config.toml
input = "log_mel"
beta1 = 0.9
max_grad_norm = 0.5
Rows from block 2 of the audio encoder of a small contrastive audio-text model, named by matrix and row number. Rows with one number belong to one channel. Each number is 200 + 30 x the weight over its row's rms, rounded and kept within 0 to 999. All counts start at 0.
After each channel's rows are labels from the 100 clips, of 14848, where the channel reaches its highest value: "peak in band" is the frequency band that holds the peak; "strongest on" is what is common among them. Only what is clearly more common there than usual is listed. The data: synthesized solo parts of chorales (CocoChorales). In brackets: how many of the 100.
# convs0: expand 5x5 conv (encoder.blocks.2.convs.0.weight, 96x24x5x5, each kernel summed), inputs 0-23
# convs1: project pointwise conv (encoder.blocks.2.convs.1.weight, 24x96x1x1, transposed), outputs 0-23

convs0.62,181,168,187,220,135,203,244,193,151,202,165,185,187,217,260,223,231,178,184,203,188,235,244,198
convs1.62,149,145,200,192,200,200,238,228,222,160,236,173,157,146,164,200,219,231,200,200,238,200,171,200
peak in band: 1000 to 2000 Hz (70)
strongest on: note D#4 (46); note F4 (37)

convs0.94,209,176,216,117,181,198,194,204,162,184,155,214,187,208,189,267,170,205,193,142,199,199,203,183
convs1.94,200,225,200,223,200,138,200,184,200,235,233,159,200,253,200,232,200,178,163,159,200,235,152,239
peak in band: 1000 to 2000 Hz (52)
strongest on: note G#4 (34); note F#4 (30); note C#5 (30); note A#4 (30)

convs0.48,214,232,210,238,204,168,227,130,160,202,175,162,207,173,198,232,195,196,243,184,195,140,198,172
convs1.48,200,200,200,172,200,147,248,230,200,178,200,160,156,218,229,245,200,200,168,242,200,231,150,234
peak in band: 2000 to 4000 Hz (54)
strongest on: note F4 (31); note A#4 (30); note D#4 (29); note A#3 (28)

convs0.61,169,204,150,181,156,169,223,160,212,155,156,207,163,190,224,173,226,171,188,222,172,175,189,246
convs1.61,234,200,200,200,156,270,200,228,200,200,200,200,200,132,200,200,200,200,200,120,242,200,200,200
peak in band: 250 to 500 Hz (41); 0 to 250 Hz (39)
strongest on: note F#3 (33); note G3 (32); tuba (31); instrument: bassoon (29)

convs0.95,207,208,181,199,176,175,175,197,183,214,173,209,167,194,215,227,144,124,129,216,224,166,207,202
convs1.95,200,228,153,219,252,140,200,200,200,200,252,200,160,170,169,200,200,200,200,140,226,200,239,200
peak in band: 1000 to 2000 Hz (71)
strongest on: note D4 (38); tuba (34); note E4 (29); note F#4 (25)

convs0.19,198,120,228,242,199,137,238,208,213,192,204,193,199,200,152,231,195,192,199,209,192,202,220,146
convs1.19,229,213,219,200,221,200,165,250,200,200,145,239,252,173,242,200,225,149,235,200,200,164,200,178
peak in band: 1000 to 2000 Hz (57)
strongest on: clarinet (30); note G#4 (29); note A#4 (27)

convs0.35,202,209,202,228,181,217,217,183,205,207,181,166,149,175,236,196,159,168,185,268,233,149,167,232
convs1.35,200,146,130,237,200,200,200,200,200,200,200,200,200,200,253,200,200,268,251,200,200,151,200,200
peak in band: 4000 to 8000 Hz (74)
strongest on: cello (78); note A#3 (44); note A3 (41); note C4 (37)

convs0.47,211,225,233,239,225,186,241,226,182,193,243,185,226,228,176,202,276,179,215,193,214,206,252,166
convs1.47,251,224,142,200,229,189,200,200,200,234,200,158,159,200,157,258,200,200,200,200,231,254,200,219
peak in band: 2000 to 4000 Hz (60)
strongest on: trumpet (40); note C5 (40); note F5 (26); note D#5 (25)

convs0.73,210,218,154,219,173,121,201,191,203,132,173,198,170,190,211,250,184,160,207,217,194,187,212,191
convs1.73,200,200,154,200,128,165,200,200,200,200,250,245,200,200,243,200,137,243,200,231,200,200,200,200
peak in band: 4000 to 8000 Hz (71)
strongest on: trombone (69); note E4 (51); note D4 (44); note C#4 (31)

convs0.39,248,186,177,195,174,159,222,174,228,175,202,221,141,133,197,166,229,212,215,235,197,198,240,194
convs1.39,200,200,200,227,234,200,176,235,200,200,160,254,253,225,200,160,200,230,234,200,200,200,200,121
peak in band: 0 to 250 Hz (69)
strongest on: violin (82); note B4 (29); note A4 (28); note A#4 (27)

convs0.16,140,209,160,169,135,191,189,171,174,213,216,222,188,183,136,232,212,222,206,174,181,193,165,193
convs1.16,184,200,218,200,163,249,160,107,200,200,200,200,200,150,181,226,165,200,200,200,200,229,238,200
peak in band: 2000 to 4000 Hz (46)
strongest on: note E5 (28)

convs0.17,224,203,210,275,191,179,225,202,164,247,225,175,212,219,208,200,151,163,184,237,220,226,217,154
convs1.17,200,173,132,164,164,129,161,180,175,259,200,200,200,200,200,200,200,200,238,200,167,200,200,200
peak in band: 250 to 500 Hz (55)
strongest on: note D#5 (37); oboe (35)

convs0.78,147,202,160,173,180,133,209,164,219,223,174,223,201,205,165,173,194,214,211,231,164,205,208,258
convs1.78,185,163,168,200,240,242,200,200,157,181,200,200,148,200,200,236,159,230,153,200,225,249,200,239
peak in band: 1000 to 2000 Hz (47)
strongest on: note F4 (27)

convs0.89,163,175,189,192,221,191,220,189,145,244,243,244,188,242,261,233,216,186,201,224,179,189,219,170
convs1.89,200,174,200,200,181,253,200,218,258,215,166,175,200,200,235,246,200,200,254,254,200,249,200,181
peak in band: 1000 to 2000 Hz (70)
strongest on: note F4 (52); note D#4 (51); trombone (45); note C#4 (34)

convs0.4,192,200,190,233,209,170,198,190,209,227,218,199,147,171,225,136,215,195,207,275,233,217,237,166
convs1.4,200,216,149,200,161,191,176,220,200,224,144,173,227,200,200,242,173,251,237,222,249,165,200,182
peak in band: 2000 to 4000 Hz (50)
strongest on: note G#3 (51); note F#3 (45); bassoon (35); note G3 (31)

convs0.54,212,212,248,217,173,209,245,169,202,242,171,138,133,183,202,205,195,196,194,211,217,146,209,216
convs1.54,200,159,200,200,150,200,200,200,267,200,200,235,255,200,245,200,270,200,200,200,200,158,200,200
peak in band: 250 to 500 Hz (30)
strongest on: cello (49); note A#3 (38); note C#4 (38); note G#3 (36)

convs0.72,165,191,221,181,167,187,195,239,197,189,155,161,158,203,176,133,203,166,212,215,247,177,222,238
convs1.72,217,200,161,200,200,119,200,221,200,248,251,200,200,200,200,270,200,244,200,200,186,200,171,200
peak in band: 1000 to 2000 Hz (45)
strongest on: bassoon (71); note A3 (38); note G3 (30); note F#3 (26)

convs0.71,236,250,195,214,217,160,233,192,232,141,211,170,197,150,189,261,189,188,204,202,167,167,192,194
convs1.71,228,200,200,200,163,200,255,239,259,200,200,200,242,225,252,175,200,179,225,236,174,200,200,148
peak in band: 1000 to 2000 Hz (59); 500 to 1000 Hz (41)
strongest on: note D4 (43); note C4 (31); note A3 (29); note B3 (29)

convs0.44,207,192,182,201,184,157,212,172,213,123,136,194,196,168,246,216,190,182,236,236,163,190,199,210
convs1.44,200,200,155,166,200,200,200,200,200,200,241,200,200,200,249,227,164,200,200,277,200,255,258,200
peak in band: 250 to 500 Hz (52); 500 to 1000 Hz (47)
strongest on: flute (41); note G#4 (35); note G#5 (34); note A#5 (26)

convs0.2,213,157,157,211,181,239,215,202,165,186,182,197,171,199,255,224,166,153,170,246,235,221,232,185
convs1.2,220,200,200,241,200,225,200,200,156,200,282,273,200,162,178,200,183,200,200,200,242,183,200,176
peak in band: 1000 to 2000 Hz (83)
strongest on: note C4 (38); bassoon (37); note A#3 (36); note G#3 (31)

convs0.74,167,175,175,218,182,254,150,200,168,227,189,205,172,192,267,175,186,170,162,234,206,200,232,227
convs1.74,244,227,219,217,200,214,200,195,187,273,231,217,200,236,200,200,175,165,251,200,152,159,240,200
peak in band: 1000 to 2000 Hz (86)
strongest on: bassoon (46); note C4 (45); note C#4 (44); note G#3 (40)

convs0.75,159,109,202,190,195,208,176,176,187,194,190,209,192,165,217,176,175,167,159,172,215,241,191,238
convs1.75,200,156,247,181,178,240,216,167,200,142,174,200,157,226,200,233,142,200,200,252,200,200,200,200
peak in band: 1000 to 2000 Hz (53)
strongest on: bassoon (33); note C4 (33); note B3 (31); note A#3 (31)

convs0.5,211,178,255,215,156,236,200,167,221,251,150,224,179,175,187,207,194,164,169,247,231,204,219,208
convs1.5,153,200,200,218,166,200,200,200,200,157,139,200,150,142,231,200,200,200,167,154,179,200,162,179
peak in band: 250 to 500 Hz (66)
strongest on: violin (63); note F#5 (34); note G5 (26)

convs0.38,177,188,191,129,173,200,165,203,205,181,225,224,177,247,198,221,195,209,159,178,151,257,166,211
convs1.38,179,200,200,200,124,200,232,147,236,221,200,200,254,242,200,200,160,185,243,200,168,186,200,184
peak in band: 1000 to 2000 Hz (46); 500 to 1000 Hz (45)
strongest on: note E4 (40); note D4 (39); note G4 (34); note A4 (33)

convs0.65,173,222,187,192,154,166,208,171,236,212,231,203,196,202,195,251,155,187,211,262,192,194,140,232
convs1.65,200,148,200,179,191,232,251,200,235,174,161,162,200,200,151,171,161,200,227,174,200,181,235,152
peak in band: 250 to 500 Hz (50)
strongest on: trumpet (50); note G5 (32)

convs0.70,204,202,237,207,219,218,176,156,227,157,253,225,201,217,227,237,150,223,190,246,181,243,168,214
convs1.70,200,200,200,200,245,200,200,237,223,285,200,200,231,200,168,200,142,200,200,166,200,137,200,200
peak in band: 1000 to 2000 Hz (55); 500 to 1000 Hz (39)
strongest on: note C#4 (45); note F4 (42); note G4 (38); note D#4 (36)

convs0.76,203,214,176,193,138,190,199,162,220,146,202,209,133,186,241,225,207,163,190,240,191,197,194,241
convs1.76,212,200,200,200,200,255,241,200,222,200,200,200,230,200,138,200,153,200,200,112,200,238,200,200
peak in band: 4000 to 8000 Hz (71)
strongest on: bassoon (55); note B3 (43); note F#3 (27); note A3 (27)

convs0.67,207,176,125,163,178,204,188,209,167,145,177,213,171,190,186,227,210,204,189,226,134,198,235,211
convs1.67,200,200,163,200,200,200,231,200,200,240,200,200,243,243,200,200,135,200,204,267,200,143,200,245
peak in band: 1000 to 2000 Hz (81)
strongest on: note F4 (57); note D#4 (48); clarinet (36); note G4 (34)

convs0.0,183,216,150,202,138,218,212,180,167,226,209,208,170,188,258,196,253,172,149,176,209,179,209,204
convs1.0,171,200,226,141,167,259,200,200,223,200,200,170,200,164,176,200,209,248,262,223,200,200,200,154
peak in band: 0 to 250 Hz (66)
strongest on: tuba (84); note F#3 (32); note B2 (28); note E3 (27)

convs0.60,188,207,200,173,211,275,212,155,193,240,156,220,168,203,222,176,225,206,215,195,232,172,188,261
convs1.60,200,200,200,200,219,165,175,200,200,200,200,280,200,162,200,178,200,275,161,200,237,200,157,224
peak in band: 250 to 500 Hz (29)
strongest on: cello (59); bassoon (32); note A#3 (28); note F#3 (26)

convs0.86,198,217,244,196,201,184,264,213,200,199,200,201,234,244,198,187,158,266,266,201,208,194,190,231
convs1.86,200,287,200,145,219,200,200,200,200,182,187,200,222,165,200,200,240,160,200,159,240,200,200,156
peak in band: 250 to 500 Hz (40)
strongest on: note A3 (38); tuba (38)

convs0.36,201,207,187,258,177,216,181,179,144,249,203,184,170,189,185,126,200,189,175,181,194,203,251,212
convs1.36,200,200,228,200,200,200,200,229,200,240,228,220,200,112,200,200,154,160,264,231,175,200,200,200
peak in band: 2000 to 4000 Hz (69)
strongest on: cello (54); note B3 (49); note A#3 (29); note G3 (28)

convs0.49,242,214,148,181,197,182,224,250,181,167,182,191,158,230,175,152,246,183,187,159,217,180,210,174
convs1.49,234,243,184,200,200,200,200,200,265,200,169,200,165,200,200,226,122,200,243,157,200,161,200,200
peak in band: 2000 to 4000 Hz (60)
strongest on: violin (59); note G5 (46); horn (34); note E5 (31)

convs0.33,155,208,212,251,179,220,217,128,181,236,180,197,186,208,245,193,209,174,198,243,244,168,202,178
convs1.33,200,200,200,200,243,200,200,200,259,231,177,145,166,200,200,200,240,200,150,200,218,274,200,227
peak in band: 4000 to 8000 Hz (64)
strongest on: cello (67); note A3 (38); note B3 (38); note G3 (32)

convs0.84,189,168,287,150,235,189,199,168,233,185,196,244,209,216,190,215,148,190,200,185,224,199,203,220
convs1.84,200,200,200,238,200,200,161,269,200,200,200,172,171,163,254,270,200,200,200,200,256,200,200,200
peak in band: 1000 to 2000 Hz (69)
strongest on: note C#4 (35); note D#4 (29)

convs0.82,173,197,175,127,165,193,159,194,189,221,179,221,169,216,193,174,223,220,147,204,183,197,181,265
convs1.82,200,167,181,124,200,174,259,200,200,209,167,161,168,200,200,226,200,263,216,224,200,218,175,188
peak in band: 1000 to 2000 Hz (44); 250 to 500 Hz (38)
strongest on: note C4 (46); tuba (37)

convs0.79,229,234,210,212,233,153,243,205,172,221,210,207,219,215,168,278,251,206,229,208,186,221,200,171
convs1.79,228,200,148,159,200,200,136,200,200,200,173,180,169,227,164,237,141,200,200,229,200,245,200,219
peak in band: 2000 to 4000 Hz (47)
strongest on: violin (33); note F5 (25)

convs0.22,207,177,197,169,196,194,176,193,213,215,216,232,195,199,250,193,185,217,184,224,194,265,121,257
convs1.22,189,163,229,200,227,240,200,200,243,248,200,164,180,200,200,242,143,243,200,218,253,220,226,200
peak in band: 1000 to 2000 Hz (65)
strongest on: note D#4 (52); note F4 (42); note C#4 (31); trombone (29)

convs0.40,195,185,249,144,204,194,147,216,240,180,203,254,197,164,189,170,144,159,194,199,203,203,175,201
convs1.40,229,230,200,161,252,244,176,200,179,200,200,217,200,200,137,182,200,230,200,200,263,233,172,165
peak in band: 1000 to 2000 Hz (48); 500 to 1000 Hz (39)
strongest on: violin (42); note F#5 (25)

convs0.51,253,142,240,223,220,216,166,248,204,164,197,242,208,202,197,169,176,204,163,161,204,238,205,205
convs1.51,130,200,200,200,200,200,200,248,176,140,176,257,246,200,200,174,200,260,200,200,200,200,200,200
peak in band: 250 to 500 Hz (38); 500 to 1000 Hz (36)
strongest on: note C#4 (39); note G#3 (36); note D#4 (34); note C4 (29)

convs0.23,205,212,209,165,281,210,218,257,210,189,221,211,221,213,220,172,202,180,144,192,242,233,178,179
convs1.23,200,152,170,250,200,200,200,200,200,131,200,239,200,200,200,190,148,277,200,229,200,209,200,200
peak in band: 500 to 1000 Hz (95)
strongest on: tuba (77); note A#3 (55); note G#3 (54)

convs0.8,153,199,193,181,198,178,187,186,210,215,129,173,134,184,174,216,195,183,185,209,180,186,167,265
convs1.8,200,144,162,166,200,231,200,188,200,262,153,200,232,237,200,200,172,200,242,234,200,242,200,169
peak in band: 500 to 1000 Hz (56); 250 to 500 Hz (29)
strongest on: flute (42); note F#5 (38); note E5 (31)

convs0.10,177,217,151,160,169,169,194,207,176,204,159,257,187,220,200,220,197,208,139,235,173,170,164,186
convs1.10,133,200,200,235,234,165,200,120,200,262,171,200,216,200,200,200,200,200,200,229,200,200,235,200
peak in band: 1000 to 2000 Hz (60)
strongest on: note F4 (37); note D#4 (30)

convs0.93,181,210,116,181,192,218,221,206,140,214,218,179,197,165,215,145,205,235,160,204,216,190,181,215
convs1.93,200,200,234,200,200,267,200,200,144,149,233,200,200,123,200,200,200,230,200,227,172,200,225,200
peak in band: 500 to 1000 Hz (37)
strongest on: tuba (65); note D#3 (36); note C4 (32); trombone (28)

convs0.83,158,214,212,217,208,209,274,132,203,238,227,159,186,204,222,186,227,216,213,217,239,186,232,202
convs1.83,200,129,243,200,200,174,200,219,274,214,225,163,200,241,200,200,220,229,160,200,239,200,200,200
peak in band: 500 to 1000 Hz (51); 1000 to 2000 Hz (42)
strongest on: cello (50); note G#3 (49); note B3 (46); note A#3 (42)

convs0.55,189,161,232,176,202,190,166,188,161,176,172,216,207,173,146,259,164,183,186,193,173,177,187,257
convs1.55,234,255,200,230,176,200,149,200,160,200,134,200,165,177,139,227,177,200,200,225,200,200,200,191
peak in band: 250 to 500 Hz (53)
strongest on: note D4 (53); note C#4 (36); note E4 (32); clarinet (26)

convs0.53,211,154,285,206,164,228,203,210,205,156,205,200,231,225,157,207,157,222,205,199,222,231,203,173
convs1.53,200,252,241,200,200,238,200,213,223,173,224,200,200,159,223,226,247,200,236,180,236,200,234,133
peak in band: 1000 to 2000 Hz (70)
strongest on: viola (57); note F4 (55); note D#4 (46); instrument: cello (30)

convs0.12,194,191,206,214,210,135,246,147,211,202,203,221,228,183,252,191,250,163,201,239,168,194,231,188
convs1.12,200,200,200,222,200,200,152,259,250,199,200,166,141,200,130,200,181,200,200,236,200,239,200,200
peak in band: 2000 to 4000 Hz (61)
strongest on: violin (48); note E5 (28); note D5 (28); note G5 (27)

convs0.26,201,182,180,210,153,203,217,137,225,201,175,175,157,148,203,213,194,163,204,255,191,164,191,243
convs1.26,230,228,200,200,200,212,128,200,200,200,200,241,253,236,200,200,200,241,200,200,200,135,223,151
peak in band: 0 to 250 Hz (43)
strongest on: cello (40); note G#3 (32); note A3 (30); note A#3 (29)

convs0.9,158,157,174,177,181,181,151,180,171,193,213,267,176,209,178,166,193,190,174,215,148,223,175,221
convs1.9,200,200,200,214,156,200,184,200,238,200,159,200,234,200,233,173,254,200,257,227,134,169,200,167
peak in band: 500 to 1000 Hz (38); 250 to 500 Hz (25)
strongest on: note C#4 (31); trombone (29); note E4 (27)

convs0.87,130,175,194,134,203,181,198,179,208,173,169,178,165,208,163,229,202,204,239,163,158,197,210,216
convs1.87,159,200,138,158,200,200,155,200,200,167,200,200,234,200,249,261,200,247,200,159,200,200,200,200
peak in band: 500 to 1000 Hz (80)
strongest on: note D#5 (50); note F5 (40); note G#5 (26); note F#5 (26)

convs0.29,172,207,188,166,193,206,259,160,198,160,178,212,229,167,217,225,214,216,229,195,198,177,203,286
convs1.29,200,236,200,200,240,250,200,200,200,200,200,267,200,200,218,200,170,200,200,200,200,200,303,200
peak in band: 0 to 250 Hz (86)
strongest on: note G3 (81); cello (55); note A3 (42); note G#3 (34)