Rows from block 6 of the audio encoder of a small contrastive audio-text model, named by matrix and row number. Rows with one number belong to one channel. Each number is 500 + 50 x the weight over its row's rms, rounded and kept within 0 to 999. All counts start at 0. Numbers have three digits each. After the name is the row's rms in percent of the matrix's.
After each channel's rows are labels from the 100 clips, of 14848, where the channel reaches its highest value: "peak on" is the class under the peak. Only what is clearly more common there than usual is listed. The data: synthesized solo parts of chorales (CocoChorales). In brackets: how many of the 100.
# convs0: expand pointwise conv (encoder.blocks.6.convs.0.weight, 192x48x1x1), inputs 0-47
# convs1: depthwise 5x5 conv, stride 2 (encoder.blocks.6.convs.1.weight, 192x1x5x5), a 5x5 kernel
# convs2: project pointwise conv (encoder.blocks.6.convs.2.weight, 96x192x1x1, transposed), outputs 0-95

convs0.162 098:562494500557500557438500467500459500382500565603589441500500500536404559433551403560427500500500457500436500556561563500462500500500500500500572
convs1.162 098:465458442455506533519597567494452493402482490539539610551514456477433460501
convs2.162 121:557500442478462574458500500439500500465564562500500442552500528552419431500445565500500575500401500500607420500424408429500500536500592551500425579500526409569500587378413500500548566500466500500500500500500500542459500500455573456551598469500466500561539500422475500500442500399500537470
peak on: A#4 (26)

convs0.128 095:500416500500580469396375500500396568529500500380461500500500500567500500586500588500500500500500500441500407500500500500438500555442500500500569
convs1.128 102:511463489486509540543543560473479533553468512402418427406501580533566553519
convs2.128 095:564576500500536453500570500500463500500500500525578500433500500500417500500501500500577500460381500500599500432500500450500500500390500500500500444595431417559500387500500500500417525469424500500500567561413560500453500500577500500500357500559500500500580579463372465500424457500582500500
peak on: C#4 (32)

convs0.154 101:500500530403591473550500500500540500450500500424500623553500500551500500500571465549557500603500500600500500444500439500434500563555500597413500
convs1.154 094:480434439475494466581565585470449460459451519494551533567519429443524418477
convs2.154 106:507587563500500500434500459437432500442500500534500444500500500500500500620553416500534444500500500426561500419434458529477429401500392500447455447597546500436417435500500500564500500500500458437544500428410500420599548500569435500442500557467500500459560398551500590526444500464500500457
peak on: C#4 (36); D4 (26)

convs0.153 111:500417500421536500532500449571530500580458500547500467500500575567479620630500500500530539422500500417446412500500500415518568500462491500444500
convs1.153 094:503512571486552580557524588574505496486531450446444428432451534456459484437
convs2.153 104:500500395500413603559624489499583519500568578500420500500500500452437481500500558500408500566500500500445500596500500500464448500500562438590467500360572500451500500541500430448600500484500500500453500546450500500445394520528535543500483500500500500586438500556445443422525500585500570500
peak on: A#4 (52)

convs0.80 102:500500500500576500540451603500486500500428500467500500575404581500416415558500552433428548539472444500422500500596405478437500500500445500525463
convs1.80 100:479487471459514498520546515521491541557550456532448472463504480625599621488
convs2.80 114:455527500581500414500500520550500567500565550533399500500613442575475500500500500500476464500500411453500500500500500433470439468586500589465546442456418500500500347553477500500500434500545500524583384573500500573500500564435500546500500554601500459537546488500430500524434500428590434457
peak on: D4 (31); A3 (26)

convs0.74 101:500500363468436420558448500500500500500588557570500500534500533345469480500500500431585500500500500500500419402476500552466500500585500500500500
convs1.74 109:527580625630561514528460508490475451467434493467520458448513489515521485473
convs2.74 102:500427580500640520500500500500559500428500435456444457500587500448590500500500500436500500458500564365538500597500554500500529500544625461500586500531406500500533500500477500584500500500500500585419500533611527416451500596467582500561500500450500500578500500500500486470551460400513500481
peak on: G3 (73)

convs0.191 106:485569462500466571445525500500500446456500594500440500558422500559500446454500500554437599589500444582444480555500577465439500544500444500558587
convs1.191 095:546511544552538448431420457477482544528561492495466433465467507593567591459
convs2.191 100:436330500500585471500500500500500500500500429500500574568500394500500620539578500594402500500500500500500500500500547500440434500591500556540627553500440571500500500460484500500500444460532511500500500500500500500500500500500500439500500587485500500500500551612439420455500370500587483599
peak on: F#4 (63)

convs0.149 098:500500582500500557532544500559543573453500500421419550427500563468500617500500500500590500500467561571406500601500500386500500500500546500551500
convs1.149 091:601542570568536492463515481506544497504503467481483485440514435451416385443
convs2.149 110:579500500527500500500500500500400426500577500421500425464594500500463457531500539500420500500462500422459484500516403500401500500500469447594500430393475376553500441500540500500500429500468500456427500541551500385433464431500529418630500500543500500433457500551500551500500548612500530486
peak on: G3 (53)

convs0.120 099:500500394500500500441500500500544500448500500500434466619421540612500569441582561500500500536423412500429500598500500500500416443500500500457500
convs1.120 092:462460452507596551559515434423445453492535567453471530509501504597509433451
convs2.120 110:550418465500543453593500500500500411500545500517576539663487500500456452500500577500500579432500500500450500529537500455430572500518500634500528465454500534422500500500500500394500483500500500384616391546412500500395500368500500428500500450500500500500479500500500531546519500500546500557
peak on: F#4 (34); F#5 (25)

convs0.114 101:500574500500500500581541500558500500440457441604500415443500500403500500500500565424500523452427460500500550500500500355500500570500573569431500
convs1.114 102:456442438467454590501577473561550503575535565442448433518451496556534483515
convs2.114 094:500500500477500500500522540571500551575500500500500500500375500500464500594620586382390500522588361500500500500611500500500476500598500427442451500500422500500500553500500563500500500561458500500601500480433500572500500500504500500500500593500500500533500500571642500500566500500500500395
peak on: D4 (68); D#5 (28)

convs0.109 096:547413416548423500558569601450500500439426500591500500500500500500500500500566594500500548500500500593500585500553500459575500425500548500414500
convs1.109 105:528539522551448547470545556476560543514552539594602503542582513559505559531
convs2.109 110:575500500500566437500500581430500500580500500500500500500500608500601500500500583444500500500465422468500500500578597564500599548412568500500500500500441500625500500500500550459500500567427500500500500381433500405500500448500500500500500563500411500500500500500500500500500594368371500428
peak on: C5 (26); G#4 (25)

convs0.142 106:500500500523500449352565533500500587500412500500475559556414500429530500563444443500454565617500543562500500538433500500500500500500458500474403
convs1.142 097:451479470461483523536535600482488590523542486535595571508522493583541591493
convs2.142 102:540500453566390505444551564520500559500500500500500555500618500544439458500500452418543500531453500500500428410450467500500529591537500500441454500549555393553540500451500418530500500526446500500491500496553451534489435458557500556500599500426427500364500500478533609437469554500363454500
peak on: C#4 (37)

convs0.161 107:414405410455563489474561559564500500500539441500432500500563500500474433500572500404558489437485500546454500591633500500552447500500500500469500
convs1.161 096:492414496410444417478469431459535543500573569514555492542548453502503524575
convs2.161 109:552500454500500500438448500475460500578500500500500500500470424500351500542555500660500494500500500585568547421575487500500500500500492579491420500613451500425547500500500604500500425533431500568500473371500456445500454384500449500500411458590500500500500500523443500432500500572500500500
peak on: C#4 (99)

convs0.129 107:459491426500500500618573575413547500433500549470500476500500582500500500500510424478564473439521566618500500569500500454444451550591500424477500
convs1.129 105:559551578530553563547551502506536482506486504406488511455472428488428413422
convs2.129 093:500500550591500500531500500427500500500500460459500500500535500533470442564500457500357483500500561500426602500500500518500415500393524432605500500427500500410500500500500500431500386500411500389500500435412604500500500422500500500500558500534500478500436500500357500375500500500500500578
peak on: G3 (70)

convs0.17 104:500500427346539430444549500537471500500500500500527571537386433435500500452500500500500500574500600500411500500436500500500500500447584553559454
convs1.17 098:577516521567556450457446460401556504530554515590512571545529463481505457450
convs2.17 091:575407571500500500435532518500500500449434548500500500500511500435500531500500556500450500544500500386618500500500410403500662475449462500444572500567532500500500571500483500565500459500476500500500500500590573500500500555500554500607500500500475500500598500500343500527500385428585500500
peak on: D4 (89)

convs0.177 103:390454500472500500500500500413500500500566500557533500500605548500598584500414500500483500531500447565586455577572500554432467500500582500520581
convs1.177 104:485527482530522456592579539525502450486530499582603595567504539516538502557
convs2.177 095:500500423500540577568500500413500472500449433500408412602500398559452428564500500500435572500500500480428552500459500631500500500466500560580545538500415569500500397531443500538499464448500584549500500500500513434433430500500545426482500579570517500500428500500500433427541423557500500453
peak on: F#4 (27); G5 (26)

convs0.164 093:517500428414500500500451500500500531500584457500500560500500547544500460500500417500500500500500500624500593508500500470500453500648340500500562
convs1.164 095:519470418475476504580615590487526459448534472470560585519494478450457465511
convs2.164 111:548500500549500572435500500500480500431500500444423500500456537500500500585542500500532500500500500422500567448500447500575423454500463527346500595544556500500442500377500449500574541500500500437592431500404446413592500500578465400474500500426500442500500462500470555432440600516524464547
peak on: C#4 (30)

convs0.103 096:422500452500500554500533500473427475500500500590643500500500500500500553500560456530435500500614500422500586500500500500500386388500500500456430
convs1.103 099:510537608574524571498516578579529474521555549497527511485458465440420449458
convs2.103 081:545500500500538406500500577500500444404500597500500526442500500500427500500583576500500540500500560500500500435458398500521402428500500500500500399500500433500560500550500573500500448500618454403466454582426500429466500500636459561500500500454500500500590618563458500500535518426569500500
peak on: F#4 (47); D#4 (43)

convs0.179 100:399565573535500415500500420500432448500442500496500500500578448500500570586500500500500500500466367500500399561500549542431450500500420500500446
convs1.179 113:485489416411443483528488560528440476492533510422475457495459493442452392428
convs2.179 079:500583500500446575571408500394500500458558426451500453463419439473500500500589579500500500500500505553436500500435361590500417397500558500591500500500500500442500500500500500500500500416595500447500479500428500352563580423561447500500520572500500500500415500500500500500480570500500500500
peak on: A#4 (96)

convs0.180 103:412500537500500500500534500411448500500568535465446459360500550542431500500500500472561500557500500429500455564452500500424569500421500541637523
convs1.180 098:525533500584526557521570565558436479508535516479483459461503420475422421413
convs2.180 088:500508524500500500500500572500500375500611500486459420433420500500361500500560500572577500500437500500500461483500476500500500604500500500500504631500500500500434497500552500500500435500423500500410598500500500390500500500500500399562500545388500500500385548427547500448500541601547445500
peak on: D4 (63)

convs0.57 099:393500446595534500438500500500569539500463534500403450500590500500417563500394500500384500500500500397480500565557500559500500500500500539444477
convs1.57 096:447528447487540460424490563551564505455478452436429438562599478465556493504
convs2.57 105:500500500500473500592427457423500500500500561500500500557500500500434459500500615500633500414500500521500605595500500500500580500500500500579500500500500614500437500449533500464500500527564423500543350557500427500456500500500500414500387457567528500500500401477500560554617500426526500544
peak on: A#4 (33); A#3 (26)

convs0.64 101:500540500411591500548473500455500570500463416500500445500396516500409570580519468626537500425556465474500500562500500500500422480550500500500591
convs1.64 104:433393434410471484537547538528476494509441502449515507515443429427447475449
convs2.64 103:538500547500500500500500500541637545500500436538446483500417500500559606432457468531500570500500572500500430500542500427500551500500392589500500514592500439428545555491500457500579626500385500500580481500421500500500538500500500500500500500405500508500500587500500496489416500446672478500
peak on: C5 (39); A#4 (39)

convs0.137 101:402586500500584444381450612500552423500500439556500567400500500471563500500500442500536427500500500500500476500573442500562500543514440500500500
convs1.137 110:525576516539506587533529517492554514501509472628534534484536603559566525532
convs2.137 107:583450500500500500500500557541500500500406500586500475500500381546421500500574480441500522500535438429576595500450468405464500500500563450500448607510500500333533500500500500500450415500437500500500500500500560469537422432500500425553438500435580500507579568560531483421500452500446517414
peak on: C#4 (75)

convs0.29 098:500500500572500500500500570500500558500500500500500608500531500500404442403443583559500471500556525568622500437500561586526432402434500500500516
convs1.29 098:609571605507588552468566534538451529517467498448459473489509513480452445479
convs2.29 103:500445500500500500500441384569418586500412434500500561589500530500535500419428500394500500500500500500500500500632500453500432425606500525540500385500452476500500500448437500590500500500500500500570500405500449500452543500534569524374500500594561500500561566500557437500467458500500444466
peak on: G3 (44); E4 (25)

convs0.87 089:500500500500500500336658600500500558424565594500544500500500500446500582500500500500500500500500500500500520500434500500500616500500500449559500
convs1.87 091:481441579544480495496478496457466481617596516556466445483453539564551557455
convs2.87 090:668500500500500468439425500500537558500422440424500584500362500483500500500464500500409500500500500500500500500403500455500500459460417500549500500589500546464612568449500406500458573605376585500500500500500431500500500422558453500500500427445500449500500500500500500500500500500412500577
peak on: C#4 (60)

convs0.190 099:463542500645500500500500476553500500558577500594500432580545428500500412500583500500450500542500500500578487500403500500500403610500500500500500
convs1.190 102:512573572521512531563525544505465452470535462521458462563419510418471531382
convs2.190 090:500476626500471500500500535443500500596500500509398500500500407594500500500500500417400500444454500555543412435500500500500414559581570554500573500500466500500500560500624500500384458500500500547500500500500552490472433603454601585500452500500500600500609500481500564500500500500577500534
peak on: A#4 (86)

convs0.133 095:436564434500500500598500580500530594487500500500500500500500586500500438500500462500572500554500500624500500500500410500500594539592500590448589
convs1.133 100:473580586573527485543484537472530556494414433534506547464500460460420436445
convs2.133 102:500500583509455460429500445500500461534500500378551500500552500545468457464387500500438500538500500500500500500621500500560500545500500434500546583544401500466467600507428500430416448441420500500500567609500500500410500500538500500500500594439544370500500451500500447403542500500500413576
peak on: G3 (32); F4 (25)

convs0.82 105:534542599416500443500468500572450500548500500399582500500500549500467475545534469500456405583500445500429538449473500500500500459615549582440451
convs1.82 104:441462430441502535592570575439427473427521473489516522549450547560492525514
convs2.82 106:460500500500570500411500500428385500365524500497500500500500500420500565500509454521458500500500540420500512545477500500500500415619500418527500481500411543500500363500556556500475373550500462500584380500500500421500552477500500500500566552598500367500559480500500500500500500562500500571
peak on: D4 (66)

convs0.169 112:566465500438460500521500555460372500452470549424500500419500500435467557500423500558558500500500470500500500444619631500535500562500500465560447
convs1.169 102:594566572498593588519597563561484500535461532508475530477522453511510472522
convs2.169 091:500500541465579422500444408500544451500500389583478500444566500617500500500500500500500402365565500449619542500391598545500466500500560500492593500429500500500500500500457500500524500500447500500409452500500466442500522500574585500450500500500500420500500500565500500500500464500588622567
peak on: G3 (40); A3 (31)